Weights of a small sound classifier: 6300 steps.
Rows from block 4 of a small sound classifier, named by matrix and row number. Rows with one number within an expert belong to one neuron, the router's apart. Each number is 500 + 50 x the weight over its row's rms, rounded and kept within 0 to 999. All counts start at 0. Numbers have three digits each. After the name is the row's rms in percent of the matrix's.
After each expert's rows are labels from the 100 clips, of 14976, where the router gives the expert most weight on average: "top examples" is what is common among them; "loudest band" is the band of the loudest frequency at the time of the peak. Only what is clearly more common there than usual is listed. The data: acted Russian speech (Dusha).
# router: router (model.blocks.4.mlp.router.weight, 64x160), inputs 54-107
# up: expert up (model.blocks.4.mlp.up, 64x80x160), inputs 54-107
# down: expert down (model.blocks.4.mlp.down, 64x160x80, transposed), outputs 54-107

# expert 46
router.46 093:442540456431455480484491505421437420479541548537555516453543433469510483518483587486573470544426468505538528444500484545492569570476483553510523442497484439448568
up.2 102:526533475522502560442478573499485448431502520338519533530483487456495446457543593555437505572429465386557499440527492551472543439468491390533540459479520607428478
down.2 098:543470459473599539435561555546485569527496494562539535506455417595420517447530463510427530485535603511515439480501451393435558574440477499560474473476434453476544
up.3 106:504467499494555500503560477536515568482608542419556484499535448509519533561468473380478515422525374509539519556590496474499551496512554541453512442575514457533511
down.3 121:541421521439504488601524450499436555486484516448482493487504539415497469505439546490435509508458655464532523548534536556533535533428533501407467471472465456480525
up.4 122:592445499516462481492498429480486532509553503394509478530436505520438504423407543456504485551459280542518498481548480477420599540548592425480538372548453617440468
down.4 105:443466485447476373420554486465468435552543532502541498476582482535539552518613483484517516514578764489456477506513488464552491521607568579564566610473545503485548
up.5 093:505510531447578533515452457470463560496463443534444547490502485532536534471515494513528512476554527502378475528513408498487472530549501460575513553526533423451510
down.5 097:547487568534524561437567510439486525478537545496519492515511505467532465546489538583429546470534457469499461471531527582500440394527531463422423471524463494488548
up.6 095:518468470440522434609556422526448571488498541423563538533432441533559476495499400448509436469559445485503517474567506508453506606429509571442541502495568543447504
down.6 095:546481472399520515611512504481537503555473472551436515555484452554456422549498382504565573456517505481449465563419508484515472423488559527441392507436456450542521
up.7 094:401536390396459419465531583537449568512456464375493541569472535562527611532514522585448534579514548416419525486581540515486472501522501512535492470518455524529549
down.7 104:482485549518528570453451495426472517434489432487537504556572461495484515425533567475439434500459497401446518469431433452413428499475517532585461560534514531596499
top examples: emotion: sad
loudest band: 250 to 500 Hz

# expert 7
router.7 134:498427451476592479466465467597466566439428455513440454533487587515474538450508447572440531520472454514453424503454461488583445545513415467515433385548448510585537
up.2 129:565446484499602496482498450616509635447448460533442463530495585534487510467504481566439535542494458504445451533474475456553468525505437478479446414584443526572522
down.2 102:497510500513446590483508495615527543517513519479446476491526541500462491450540548500446443457513592470486459541512482542479488497548510501618541520495542363483426
up.3 072:471608573524343514473458536422577447550520422470549551478516476565492465539384503533443486513518570475476511596539451479467451508491560482526604546512470574477478
down.3 102:491463509496486420479483486381459482476447483528564501534531509463504508539483471490562579524516412452476536428515522541498470464442490522358477488520510715516537
up.4 074:429548536462383449522478627418475452543602488554553458549615536545496434524503491453429417419561464512557500499485406517533489441492505477449495443385503439476540
down.4 092:507501498508479429537505445386471476480471478521522583509517525495499538584457532513545561524537435542504523389494502513502480514477514497384442504511475688527574
up.5 061:418478521492463533437558451322494467526510535536557538455532418472514495503561561490574459537496519546512488448523551539432578433546403568476550533434476456471453
down.5 088:520479509503523408531485501390467513491438552530515494516553508476508505557478512511605581546467389502473489437495548524494471502467462482357439476458463682561603
up.6 113:536446506488605476471491460593535603458404462508440482510463566538450525488530443559450561493499463496475446509501478474509421552540446507511467420556431513590513
down.6 088:532514494511478609496455496569542517514482498475448494447501490509510480437496484492391410508479578542513450520477508553523509533522510420582612504511514345533457
up.7 153:526447474482599495464479435587495589463416508517422489504480608539475503475531455535446536507501428485467423493461474459559457558515430472494465400560426522581545
down.7 121:518542457523494626501508491606520550497590542473411467492519524505479474460537528507423413443487592496473500577536483484496528518588513476595542534493458292505469
top examples: emotion: angry
loudest band: 250 to 500 Hz

# expert 30
router.30 086:477514425487455447521485543453457431478517561576571478423543472472509520529502496494531442516464507529527548443476488542468550539506437536492548462469487383447560
up.2 094:583498536487450498520544472452372505482554524600514566511514472536530429441412461550469516572505427413521455455455453443475377440610544429548462468430453469495583
down.2 099:504435476513541549602483471518473565428464442492550572404548506535524507460549481524501609533475578436567490486594412449484503543528368456512448481619461540520590
up.3 093:468604443538520492525548538494518425545516465531578423484591520456496415497446516495469500598543484552556473432420428467460390510522381477491409486490489531551598
down.3 108:520497472492438490466584451454462471498489463505485501446477484570525457427489540516562564465464497495519512445536534551452522408506444600558491526553477520565510
up.4 097:471490485489469505540529445524594444462483519493595555533494548519418438518545474516517487430539502493556444424600438525461464536496606534525504533443553476619540
down.4 098:478480451482430503551492492539485529544496497502418500626470547522483582470528448503556483545455420624420522534387529552524520546551424452458439448479491436540420
up.5 096:605536547431386532472479523489521492537555483560438539548503501482438490421586515587531443414528521472453513460565410536521488496558536442594559515520454450519464
down.5 101:510561519542531514514603477538451471450447482444465499440466459457540499573515482488425547499617570517527467479554580507503446462557476499492491378551421531469563
up.6 100:413509435527503435523429465503417525601619514471459589545462524422422489571497526410511554522435535565539516501507546451524549542502584553499555541469459559449442
down.6 090:428508473650432468462526413553530523546536509515460422558491586497552471515499460444504455555538529541501479548514563463511531584616499473499405511514465443478552
up.7 099:599421486470517504502548516487468467413591467532532573470548454437477533504506482489563479490438560538523486431504560578440520527476509458479503513484512529522537
down.7 099:559509432511513508500470486451482613429515438438493491498567471461481479460471455549372574473521619536538421412471537529532465398572481462437452536437458486476507
top examples: emotion: sad
loudest band: 250 to 500 Hz

# expert 60
router.60 086:428512443483414521542457574457404435484541543542519465377540416505505530523466544483517437511503510526505573434495493584461567552476498540519477479476518415389535
up.2 097:467527562534340484494520528493545612475524486598507477443495454535515562553412531507455462475434521556523491515542545557422457496594488501459468425467406445527408
down.2 103:546410512469454416451462358432508445413500483467446500554519466447461397487422494508495489432534492442497484439444568627445522531527538378414457462502490408511487
up.3 101:508560534509481456534431576475509492506514426490473418411521414577480493471590512520510417463480491477498526467545514540466478551466498504557522570406386439443542
down.3 093:467494525476352506490559570494576523478407582444521506456458497516538462565500479607536416518529412557442452463506453436529440522430599429456498505392401568554432
up.4 102:489421472421516471424512453488547557482422441511511598457542432473473452527481506567440482457521415516586593519558470548557486533523452541542539443561478513549443
down.4 097:451565447507447466484556569486488476525572588461496439578492589444465512475488472387480500534450508506520488492349403507490416503433448421552500489556579425439589
up.5 103:473515418550527445490516503515495440434493589447496528385523510428295532494537419567481554497431464570517492521537460534490513412422439499529504440639458539566487
down.5 100:451543473527512428483484504462559525507450584549495485533558496521551466536555469545476574536485489564498590414470552484612556528477550461561447539515562488548484
up.6 103:492513458518509483492535545436475515464524517564515469428532505437500598509476555602525463497507415459503472547449491506537442481518494504434512525540478502428483
down.6 098:543450496488438509493439466542485488536500515506507500626454414526480439521538580517408397527441551487480391463458514465535516483432537541485536543453408567476511
up.7 098:501575416448454541585461562456427477443481542545406500502491469509493541534445397505504555601448484464492502556421361510468601513507542486542541488517548492473567
down.7 099:467467508541520520479559562449439424525514537484402490426439521487524538454459477495525467459472465490567550503515484540423491550520558500506518557470457445555594
top examples: emotion: sad
loudest band: 250 to 500 Hz

# expert 26
router.26 166:483449576452467526504522587508556586444532536505521494570501463588438500567479505474477506438568501472538479470560477433440577448539545452570556462520473542527401
up.2 050:535509444503418468529435501509423454564579433453513546445480532454519518460388565480518493581470445544458500503498588618487519526505471469503423557462491419534513
down.2 090:517525472507496527482475504396528420516580517542543356541484512504501414517523496490427461519464422475505471419477497589524528498567510548488518465506496447521529
up.3 049:486491383495456462494406534502449496507572545471442486348448568446527571411485614438517535611439489505478512502443566590519510494503473447438500535524452417579530
down.3 096:543504472535516539467489550354504406505580502543548367542512500448498402509486510500432441513488457425523493404482462563491537469565522569498504473507477457519570
up.4 051:444520408526442443484471521525482515518459512470526534387439553410582507460467643439528462577451480540436499533437576601487576512477460466482457493520429478562527
down.4 090:490475470486512547466482521386497401555569489477563385489480527474511449532500524469420495500507454476525443402479463633498532480529522542475503490501498457478564
up.5 085:510530354489464447482490487546489537529413547539439596476494578413503482464528565460541535563478492440387478507406529556482521512494393514455495516519409485607486
down.5 090:495493521490508481502453559373526452491532516570531383527445487505548423557492488479412458498462498531515503421467491594479497492512518560522522492534463500506592
up.6 054:517499418484553455545481474471484452565511531527486543418531589457508481467509541503535555610455493519413547584451520561542446495490435470349496511535460485475504
down.6 090:495499470516499497497499558379524403489587534468532364546523499500452407501499502463429445528525439456528503396504495569530530506534508571519488476496513500508552
up.7 153:511474613471448525479509537467609608417538521466495518599506462570439534540480497486467546411581485495538455462552466462456555434564552475592554503531479553501434
down.7 117:495506525493497476508497408646463599481432495500413587479505501507525592477470494523587586484502564543512546597491499410524496493467493428484502505492463601501416
top examples: emotion: positive
loudest band: 250 to 500 Hz; 500 to 1000 Hz

# expert 39
router.39 088:430550502503390460477453509441462378475529528503503546394521475487510537502496578473581511543497449483516493401469479604474492539492508566532489480428527397414503
up.2 101:416542563384458524464510451518584429513513390356362531478573461470542493523486472534491586508580536493509498508474432565405524533480508525483458455558543471528536
down.2 095:513493499528489508463485591467490493574476517431430584472493520522491441462560528456499438558588542524574550513509453527401470596539538461458452411543450484495463
up.3 106:535492490467454397434477492527522467438485523453537489391570554494512432444493521453517373494464396447436481533504453476477544485540422574448481484506512481488519
down.3 107:499530478480431479504517545502539494523472507488561445477501555478594483474498510523560574492597571552467500548494512416492499532363516516458509531505423580450544
up.4 095:458441513563586534471474511545493513537549540432499557501568542528467410503519574531480588416559508550414443489507429560490521474549530537437506507553447494535568
down.4 099:525499500438470541507465554540405564477464535558584497507530496510572512500507499426571531444477533497558410449407433502456610455488483476551620485523402501526532
up.5 104:445460407441537462488511405411554518454478496450556458604610527486423572539439387492482524536583552470507440492522465507534480488481450519567491402518488463567547
down.5 103:437490524542588372500544512535469483598557544465539399476459489564567475421404481532625434469520516510467503464572535526489420520534489588444469533488616441604559
up.6 112:487448578436516549532458486529504523447461374583550415491518494485454477432560468469452474504449495559454505479498534537609524467531450426590425515488475530500469
down.6 094:525513428463516493528445410500420492388567626517496472558505429463481549590485458463543490485501520520552572559478382467501517589450424494452484554558529540524592
up.7 105:453530497540430488470578528492486481401522560483577517486566567489446516479441613495493569586442515496469581537541502540598553440411456464504531536434560560420363
down.7 099:506451479553526530530424474484555477521478532497596525575468470501606468506530542482482345429504462566466506454485485496594545539553517449488468509581507586585373
top examples: emotion: sad
loudest band: 1000 to 2000 Hz

# expert 17
router.17 090:493527447455393463505495484486432397467556543534507491418523482495529504526495573496597491557460451526498496404487439612455530524502469530464555453474534416399521
up.2 097:423472533466438496486480462503418472601442513533479469417525526569501531538496494473446541399532459479490513566542545456599417438501489502471423562524509407462457
down.2 098:428470555546485649406526525526462542467526447512505555461481474456445481512510470474559505421558454481551518527467475477472466442473562560526485434495545659590483
up.3 103:559483513450509494392504515545623604472496621516490445537506416489423473494458582537534528518476448474481539537439520521447550413480499547494514529443469555548472
down.3 105:535507484504500552474456532523478512543540564460534348599437494507537465512446502473585478587523498492469514444591563461543478493461550582575526487448563455484446
up.4 105:487469447522481513486539564522533578458550461541532524523549521468562423555491504516509580538627493553473534430511429472486548401583491495458539512546494603478485
down.4 105:480471448406496504550451483518474598512460487465423495497592534514479481473436425559413459461509584413441498500483535538452548490580518530540581452551537537500524
up.5 099:398518496551451504500570403526457525476557515451627478493502540507559601581474540482547469549460497605476564513452532547537515512491566476481502545587418502467478
down.5 095:503425498526504549512524501551399604661458517582463551401492490449520473492568464614540492489457517519552599523478527472536530520498503507528479525475466545421618
up.6 098:494535500587496557510447452458552472425483511503476499467449405545464591441536517527524393499463375506503445620563489601542588493536583529490523492547553465580575
down.6 096:519545483510504513499457514524506448583498489411508483378559521524545510535487584508566477458478481465495493540522542458538605534509546427399466508548614439570452
up.7 095:456474557504544518480562580503492464464587470565482506461607518492458502436422508469456469509499512500580588451496451508544424553472508451552558441462489494482512
down.7 103:412544523589353535508488460526436469452490575538486553450441502495516536539492537454479487466482493516535564538447517460459447460416596498499464520587487596513537
top examples: emotion: sad
loudest band: 250 to 500 Hz

# expert 51
router.51 146:456553561441422538508507432456546423573541459534531517497515486468501413395461454465462527469506504550468498532445451452515452480477455431544495470566504436432481
up.2 068:517415476578522466452464564588376560460487598510384418499545565539533521606518486463523436528528511524533405499472507567523556498430578524426523476451553513616525
down.2 100:513465493519486470462512430461542430529456531502458627554511501505530522551532488559596515542445291492490432543533523489476449510409511548540503487453536429494509
up.3 075:530500403488558483521585579452417501489501413506469460484408553545530484523554500512528479515516611563448448541477507496519521477492489513438550709545518587471533
down.3 097:515518524529464511525480437458478345495593542522421626494508517494496512489496505511562549608454286531508527523503496508545445537504554521479495569511491452510496
up.4 157:459517576452391535493527441446599453583578476556544506495483455502457486389435490487473555491523482515522548544470464444496519467519495449560483463570481447464451
down.4 123:487481513498541443488465578549516646491506509491514396475469530471477463453461521501390495386500692487471466424445433475493491494565512477406488433506509576529544
up.5 070:555497381583446486452513480614398572376529513500442445496471510448509539489560525549531449515451569466532428599476480451596553491440547491389487556488456492509499
down.5 092:515574502493433497480488435463461386504531513495466578529474584503530522449500541493571527594540299476553463555486509479485483507439503511460549522486466491553509
up.6 060:518435400540643470475460406522401537422554546504569563519535504482540486505545523498490479482502449497476369423495503476584530505460511517452501599455534501565516
down.6 089:509480531490481504494537450457485401482538504491544635507490497517534585512518493544581543647492259495498494568567506503527525566423490524486503599530522388533538
up.7 064:612499446508577511484451380494467508435450488463448562515465520508475499584533433546532504562545470520521402493588536447495462536522543528536517484487538460561474
down.7 084:462463512520451578518529469485481442431524534561520618487530507462503527454509503481585483605486347540476502583552596484472534480429502519569536545563475449464455
top examples: emotion: positive
loudest band: 500 to 1000 Hz; 1000 to 2000 Hz

# expert 4
router.4 155:429534440418455539640419506420463458506553565475525548429542556424433499513414579539603502554450470537445534563452454429477605495499434447438461518481403560485467
up.2 081:487522489521511549565550466493445517468472564493513518509442554470465558484429636549579505604487550545404502556436417386423628473515485443492468647504508558472442
down.2 076:530566521480522529445464493433486474588522507489403447477492496481552517470485517447532521476521544535551446443547549551506511465545491545508463421462482356424513
up.3 065:493507515484519496449509502452549512565545480527492511549506554506464466539616473496459510412537388533528495452561506498577375477583553512436486322477537450474502
down.3 097:500497512472484491465455560512517483462499529548564583549466502506476545515439481488550503537536574382517508528569451526419521496491513560544514593497471579479602
up.4 059:535485551493448500396467472490550591474475497569504441462545460462531483454438485488449560487499462453503511406560505465455430433468491493531408416493580469479536
down.4 090:536520473509436473539419494474505399465453487582482594473537535449461462523466383510536413528519535508606471448485465498514471510503485569623549586561435551506563
up.5 063:511577459497407515569502543499447441578605398487527372460584567516599432546459415510464498528543439521486527612532414507616467476452569527462494441495589546472490
down.5 080:575439465447463448478450456481548540433430494542499544446531500477499527551470522563573447609461406399467472616412513473442518532456441547501491602582504455506481
up.6 078:452510488488502476454557450465469480597556525533487480513511514531583520519530387436405512510521420462543520524489531553554469505530515484456488332574567458488511
down.6 095:478490510474450486482447545512562481453475533424430527501513515525416508513506517593523388579551554458466519550438496600475479544425476553487522548529448544467512
up.7 158:525543465483451533553495515462451475491480582506496602472457539444440511453407602588620486607470499527465527547448490391387630516511481475451482565463403557499459
down.7 116:470451567497566582493525486542492505464559497496551453491473558539491483466538475449492567478539533472523494458452582455516507518602553414471519454484518473509458
top examples: emotion: sad
loudest band: 4000 to 8000 Hz

# expert 63
router.63 090:427593473510427519517452493443471405431513532545528523425559429474505477494460548476569490516461488492529536417469484583487528523452494562496541425468526401392574
up.2 098:439502470516511445617580580522540524463622502523499421532511402397484554489466430568424530466358561444523541462490455540429527429533534495458535485483450527478467
down.2 103:509513553456486501496492558496451448497423482545489482477535467583542389428495386486504552518502497466552463466483531447385513481495455465500482631534488435453533
up.3 100:375498438491509466569459455484420541454470506549515449525429476460539445491546414506482517498604451466402521584538438504493481487515548549437558481460527484446414
down.3 102:516485441555581602457498455504510485487471501480440555543526530506487533590492518467571373502466476488558475637498465503554478493465491445503423548461477560548528
up.4 095:450500482427507500514494566488492566492433543415480474515516577564414489576540499510439540525487514595443481471591638419491467456543559565476500531563510531556499
down.4 093:487463398510506502468393448489555465475530529502558474521600472428443520585461396483482415414453394445473540533513504431479497528496381528502513509559489507511533
up.5 095:533457457534572504545464533445504528528532437459517470461487461448515409442495471501476509546462497461566461400494486487586472590465560564565464554423576509419523
down.5 106:523555421426506476443498456506496536519485483537512435535430557489550491479567530526532491493558546508465476435572552439488411514461358467464523496556528475480405
up.6 095:436461444505497526507542332554446496645491498468484484481413561585486472457507418479475500472498483497537506592472514506609470513598489451535542457516505488486489
down.6 100:603449525496543460513487426498444537398542485439563505505424614557530534561519541474493580487531476520502476565514548548539541510587522466545507502540399519530575
up.7 104:537515504374540532406533554443541535409557509504532464583474371537430543591556507482485481518498451488461517536599518524431414486451500510525473442529467543493446
down.7 102:544505548543546526560416587547551423504531572445468512526575539493474480479465475529436496443489518534480487549488505451498444594551526489602484440538485488498636
top examples: emotion: sad
loudest band: 250 to 500 Hz

# expert 52
router.52 085:459529490456396508530450562422428422486574528563504486380562465468527542512453505450553444519459506494520555416476476570439552551518522576504487484456514415436535
up.2 105:502484472498453540575500498472518513509574506502462522472491491449573537516546448503485486470503663418478543474423460483524396490472432421539506467531547580451537
down.2 097:517478449507448511496421439558481482550468498432526419379459600554505600485518540535561556444554446539490449405603454500541519469452485546507498447433510528564511
up.3 096:530431464432512463519476510480522487501461508571510566419473469434432473530572460521515564454522570569510510503568433407462423599450591535541550522460493574581447
down.3 105:569557537425452508532523488476425526482395514550454460429475519520476507443418518465508509459549430474543460488581639525491559569497524480451493583474567609522490
up.4 097:514534591550393519452481539525510522431468396369548419406602492499501489573462478457478508501494439545442462541575483522538582581456603489513512422509454485588515
down.4 092:489538536446527511419449531543504428502445496490437529581570470441449479557448507453460486499533514576538459566504546523500500522500461479477525570456577475457484
up.5 106:557502522544538520527408519568459561515542511572474488473429529556559528551489468698505509574423496559489526475492570581477478509583559651500513555464553452548560
down.5 095:639492501517464571496552623520438411419527474509557531470542540539463497443510490485434433467574541533505472521505577573516510511504563421467470498500484593555563
up.6 092:553432451451517547591485497407624473507477585553546626577545499495428625392464474563500504461520597501441474541482527585457483417506509511473448538502417508542502
down.6 100:372433502575503498474426453451485496433523492469479497492497544541519523552455540509528467466530492404471410607543492528555487528498464494546456506573437541529477
up.7 097:499469530458556585507494567586472522497577452486413430456464467425498512590488552540491407507505417490528560516521511445491528544479532478552526498432492553532509
down.7 100:507544467505458454486574542394499445447510465515564539472523507469522474568462456542498504520521457462583567500467556577559613412511447470527541485449478722485542
top examples: emotion: sad
loudest band: 250 to 500 Hz

# expert 42
router.42 094:472571490479407461506455502449427395515532542490529535390577495491544493521432511441542458487482473498518532414504430566453550539494461563530524463454509424392528
up.2 107:379514480541505483533345435484544555510425528574472535462530481543484543409458484551511456481478428514558506391480492512471384469498535489541456498526510421446488
down.2 100:525471517582414451501586536410452523493475508437417563512578496435466469556516608615566506463451549496475421494418532435469483540465580514549549493551555535524589
up.3 101:547487415504579433450612562517479483531488537521476505552515567538532385517476535416410486414475581528567535518483506547559404445418466469490523475519498507488499
down.3 099:602493492492481566448576550505561546546476520496516510565429516438440542441491448518546389424535422525580519576562487509531507504477538471482554597457527531500619
up.4 096:469420502533490518477466497479510490495489406507449426465475447552580487479511403623443528461431532502579551485509477433426411516574488535463464464468445470521484
down.4 106:556531512477483422506425530441347506526482434512545570535487500497503500436494461517556436498520513513463462471493460525513562489453493477478542454460507519607414
up.5 099:491494435433505545508478637441456493559556553518453475535457538583440541473507453574508481556447488404459526456490576519451514513488461561402429588509393605413450
down.5 095:426460526450498498604474542397497527483495520530453447510540443475516478518480486475504508559421550511448539542465500484483518532518493541490521483441522428460515
up.6 094:503464474441504492511491540486493513521482450477463433519517526517469439448473513533501457470534441540469426545546501559549553630487511519420527500500581343506516
down.6 097:491529551434508493521423546473553539533509528517480452467500517594495459541535475562556492532483473549542543531501506522538483571428549539476521441445500601528642
up.7 095:480543425548566568460505528525443552445521492554434509407491433574392503543614438521422486501528491397442521540551518451582434509446580580475547493478376527445484
down.7 101:582519563507445446532439477516507618511550509380486491445577435483511594518461560434475540542553549427503631428527571495428434459556533527565486468516510498475470
top examples: emotion: sad
loudest band: 500 to 1000 Hz

# expert 62
router.62 086:478578469449404519523480550421416408522576511519565460381545481486557547519445571459592437519492501473516525409516470574463569512518492554500502483417533390414551
up.2 107:513506477538439438543620462422487495460478573445460435599438653497431465480503504522426490511456603488504514555413434489541545548507481563489458509431452497489497
down.2 102:561435520570527492441452508496515482563464470428536555475571478525523496512449510595477482486523558515590528511464528490467448514442420486510570577458433579462487
up.3 109:441496472490455532579510498503484473562534561465396599591503480554505480439473600491506456553492442483457566532477586486451449526498493537446553388451451438467497
down.3 104:478586515493530509473509594632486492541418555540513487439571515474524541510529456573552535537464526513520503498597459446486493378427614431414583423465496411502516
up.4 097:501501478460511588519501558524457479457403638504489483474553494475471480524518514561539501600534474477460541396529454457474565459454446515551442401524496498474627
down.4 105:459551456434576540530570536525500466463523532497547506492443540505467520587427536488519545479535403547614458453519571514440456570477535541495458547505593547530434
up.5 097:335485623485540448501513518483459469467479502545510530509542560572469449498526483497472495532539478467474544461515518558445519457610466496537452482474458474547394
down.5 096:418492548462529471546582481506489533550487373461424449538494546477466371478485533387381499582553467473396498499523467460477484504417431513554495491465511366489508
up.6 103:538529521536455454446534485449476432576461449509511520442377456496550414479458498474605456429505541452519539457543488580491526540510427608424431539490470554474471
down.6 102:496457514543574457493553468518546485489633445587532454502452574491605573513547553452494457416518464564443574528582575522563443530433491445526467439527513474477549
up.7 101:464459365531486537451514496451490425540476443574541429448545539442493507531567468477554401458491529478549482467559474500549492554559473475564372576468539471546561
down.7 092:506438441482506447539465549424585450471447542556522486442506622483521493580517459476500505542469556552462521487537549634453575536514475501484599565544426446424516
top examples: emotion: sad
loudest band: 250 to 500 Hz

# expert 49
router.49 090:457556482481442487505454546467429380559562518567547452397548471499516554562483545449556463520497468484524506384509426603460549535524495563476486521454544378427534
up.2 099:473542506555477448513445512573499492475546509535477520449460574455551416530549543452432492520581490470554461572631533520597466537492468451429440469516576536555496
down.2 101:465490468406422403460469457526511523485512538463514506505628427384449466550572538580499514477453429410472521499574509488448546491490542466495472442495457533476488
up.3 097:515409575469532450531605475449496515555379429480562498513497533521520468481530483497396494552473453415528419491459509497480479474474557565538525733486465453518436
down.3 103:422477547448486483478474489449518462616590519519529562485532527559513543555426365512410506547458454576506426475439448424502511607432543514518601497470537501434498
up.4 103:458472544475451541499460587594525469436493522436459384462434514609538541449511497504438451442497565394557493500516462494503509435436502564477461478500487628516516
down.4 094:491414513448587568443505508487549520558406518542488470514481394594520484534391540472536468493466524560475470476500495461464483519458508546462504478515484590550462
up.5 096:560491427461527485547463507500415590496485495424496431504514539541459477509513442508477464512574431443540445452579492474430430529442543547456497462435484607468539
down.5 099:403572465490464463480462532570446509528556555552462501444468440474472549514520411624424432442408511478490464520442526440434443494495460543472469456455482517483409
up.6 094:518584443397564405427512474432396601387524480475463528431600472489493480541575440523569541446488519523509637483466546436480463491448531409553489396474491496529469
down.6 093:504544564568544476477583548487487470518568573368509463518410501615470578490499470498544521391506540472542444388549490532544515514440516538528447477552448460529538
up.7 108:469525560481388460485590458550452518518496561458532538551440455597504516507539438467467488555605423523515489553478417556484431570497454421564546644432528527520507
down.7 108:533440471634493520473539511534520459470517443434460457590494478506418476514378510460395539474482466482451529457559510532561470451453413467510474524505552315457510
top examples: emotion: sad
loudest band: 250 to 500 Hz; 500 to 1000 Hz