Weights of a small sound classifier: 20.7M parameters.
Rows from block 4 of a small sound classifier, named by matrix and row number. Rows with one number belong to one neuron. Each number is 500 + 50 x the weight over its row's rms, rounded and kept within 0 to 999. All counts start at 0. Numbers have three digits each. After the name is the row's rms in percent of the matrix's.
After each neuron's rows are labels from the 100 clips, of 14976, where the neuron reaches its highest value: "strongest on" is what is common among them. Only what is clearly more common there than usual is listed. The data: acted Russian speech (Dusha). In brackets: how many of the 100, against the usual share in percent.
# fc1: first MLP up (model.blocks.4.ff1.fc1.weight, 640x160), inputs 0-159
# fc2: first MLP down (model.blocks.4.ff1.fc2.weight, 160x640, transposed), outputs 0-159

fc1.526 101:478576523486505536611531565442557415369452531464547452460424493581483544515497471500525508413526475435556474429434490479439526556475553439505459413519522503462553518502558467473566548488549505409534436563527440561426529489512548586439564570470455486507463489566552543436488499484539562486477562435596500490517486439401436441450425472518540593519379450484506545508501422551552425486446512436511608453449476483516509581559512576538503495578485409532426438482506514502461472498474486
fc2.526 094:504419435517468454511586515508459532520531401550522450519505438456485579481495475545447530536491527500508422411515494402589492504538477512503568507444546485540462497491457432490516478525484609467560470495550509497554559496484510541513502447548455612546550510506464423482567551436411513531603430466525421418432469501476482559526492506500485564381513508474479504476489483534643542476585567486481485459441349447512481459574541484575379533498596509566583499463533473510520487497551620
strongest on: emotion: angry (43 vs 18.4)

fc1.53 091:513576498562549554560547412551534453463512446436427532478485526495584555498455445526543560561537530468582459507408456465551488560516441406516570390528565505498498449575475508563477468562507464478515445512438483556482462506473523484612564575485536606457530518542526520569494462481564485522423435557494592456486503576466453500542496554503451589545494548477442581531544535479490480492484530607598557540504443476454523579563440457467670532547560437521450486493478503466482540541568461
fc2.53 099:458471548527438477521436510573403414560495505535480520464481520495516562563411586454512528406471481615576526486533428468442506557493510481516429563534563438411491341516520484491428478436608576474444491581455427564556644506508458509618559553545533516511519559405469444524397454460497575496498484538528518502509418487459540488430490535461531495490483394482562446494489439506468535507547476506551522491467483484492409537487600494445451425497485488467484524544516462473549466512502509
strongest on: emotion: sad (60 vs 27.5)

fc1.243 092:430430419499475383478423513505584487478479503426486559531425473437488452484516405520489440484480438488531559528466590409449493418503449455477477482588522566523422513474483584453491536542513448547441474527481456505525514600436427506550495465468509574452496440527523454446508452427523396514436458498465511431532434494555469416479512498524539484511413490599454474473565511512472544465448521490556436496434511475401402591479487584473579454555576468474453577539436493586460590553544470
fc2.243 089:566511511376443616479524540535554436573532526479544557554504416476516498433551519556580464508487463492517568481521516433417529491468458438529545423404430459443508493546478573406513411500577505494526518562567485535368537463486527461486522420440478490532531499545469513564510481471531543476520486501480479475417430510478479559491467505466461502638509397468444475468477476569552370514511468459569539458514501448575492532437494491553487585477455575452411519355553518488479491453536539
strongest on: emotion: positive (39 vs 18.7)

fc1.235 091:509563551470490513458478470467565496375535523513558455498515599553453506524513489493575530574458522457487414470361517542466533405586510420555418532550549578567495505482465550490463571541550400518476515487559526483510406552541461497452548490541493575479474457576519587559523521469523480449522537482496474448492399461439423350521451471460546526430511475483426459453474473479543576508481517539563566428481508462538457532534579586537524482571552482440443473512513441489420574541590469
fc2.235 087:512407500476504537447596513445458388467537534457557464559516454542586549528472508486469541525420558510494481494523506521482517464442495492515430397552548505560498544581407495533412506491513493669510447621459508403505485341431430531555492456577613536493486507467476560487539539587505486562542507461541532494573500566483509475547457430464453479511492478457422515531532542416587565496454508514485592546527468467544569514482542548504421493573541561467463540488473528506495408486527502
strongest on: emotion: positive (44 vs 18.7); emotion: angry (38 vs 18.4)

fc1.393 085:520565632470462453490429532432430522359489488438522539511561513567478642517469524542470545526529515529565462432433517596541469578564522402519528405494512575448491474477482505533479523490485524415516482490430429545534507505510514524473404469462511520516501504546560488447478587380566409423559563516514543410529496476496481454539541523538529514494511465595408448482523540525425434433451439430441585510483414546465480483452480548417542495558449463502515492487462495522473589513530436
fc2.393 102:490495519533458527460515420522577462533528510486516538511478544552404567487427447423512538538436524455414480516518435480470494500514538516501509495509474446536505456458514522550419546466698595531513505633587527511461442481525510544462479577457492464418347499393533500494495449569510469538511513580482519491459464556546479538553439496474517448531508442489638484538548561491460513487483497532595543564462476482497443572557455526474523361416463507450543555405499542548464481548513520
strongest on: emotion: positive (40 vs 18.7)

fc1.274 097:416591452399558442478394488441503529499436563490542463536511461597557592556573445519545461505484476519484422533408598593489560482493459387536415488489450496500491549525445514441496539546488540432498479501541456489468538437454558486456551504545534489484489427565564513566458436474541532546490478542515577479447502473489463503524526456456510524494515481455538429421463407508489525446433446492538579483514483573459439598483549474532511485585556371470436535529588422570485443432553425
fc2.274 098:534455512583574446520432520493528483457518478488571522519482445571440456455483594508516503533515507455432482567500522538495480481429522433506538513628540487549499532574480441501492456413531427519518482448625465474602387502364500506530451516523498577445596529505509488467486555507390539496494535465483456457476472509450562469458554499521490512391444514594473614535451560513503536428450471552418508424516453485516505595487438491446530498442564606579552519395483509414507480519562521
strongest on: emotion: angry (42 vs 18.4)

fc1.479 107:525484481501538506588437507512559443489426498503601569500568582483482540514555503543440560434441542460510489521441556483415506485443518527564550496476586485552468513459448534533465451554630449417546492581517573458466524600451575539525499512525494619512508450529541527457541556507464430479433471505545563409543422460519459416540492501478532480442472545488404543515525443455484543468531416567558448423454448450479437534531512594452574529561555459478526522535473411617420545445465480
fc2.479 111:497493483503560533493523529528564438504516517524409453504440517504626562493471473515566419464478521543509475528487511450434511483585495466521471433505476507455508515491415489425494414658394438511478481597379541528618507502521395422491512465537476542508603537566465434541544487491511454449494473495508406584355517424500491574482468461531513525462462521537451584422502459489437479484376521513457541494552533511544532480523494551512543591495476480438499464484483482450574452394503532
strongest on: emotion: positive (40 vs 18.7)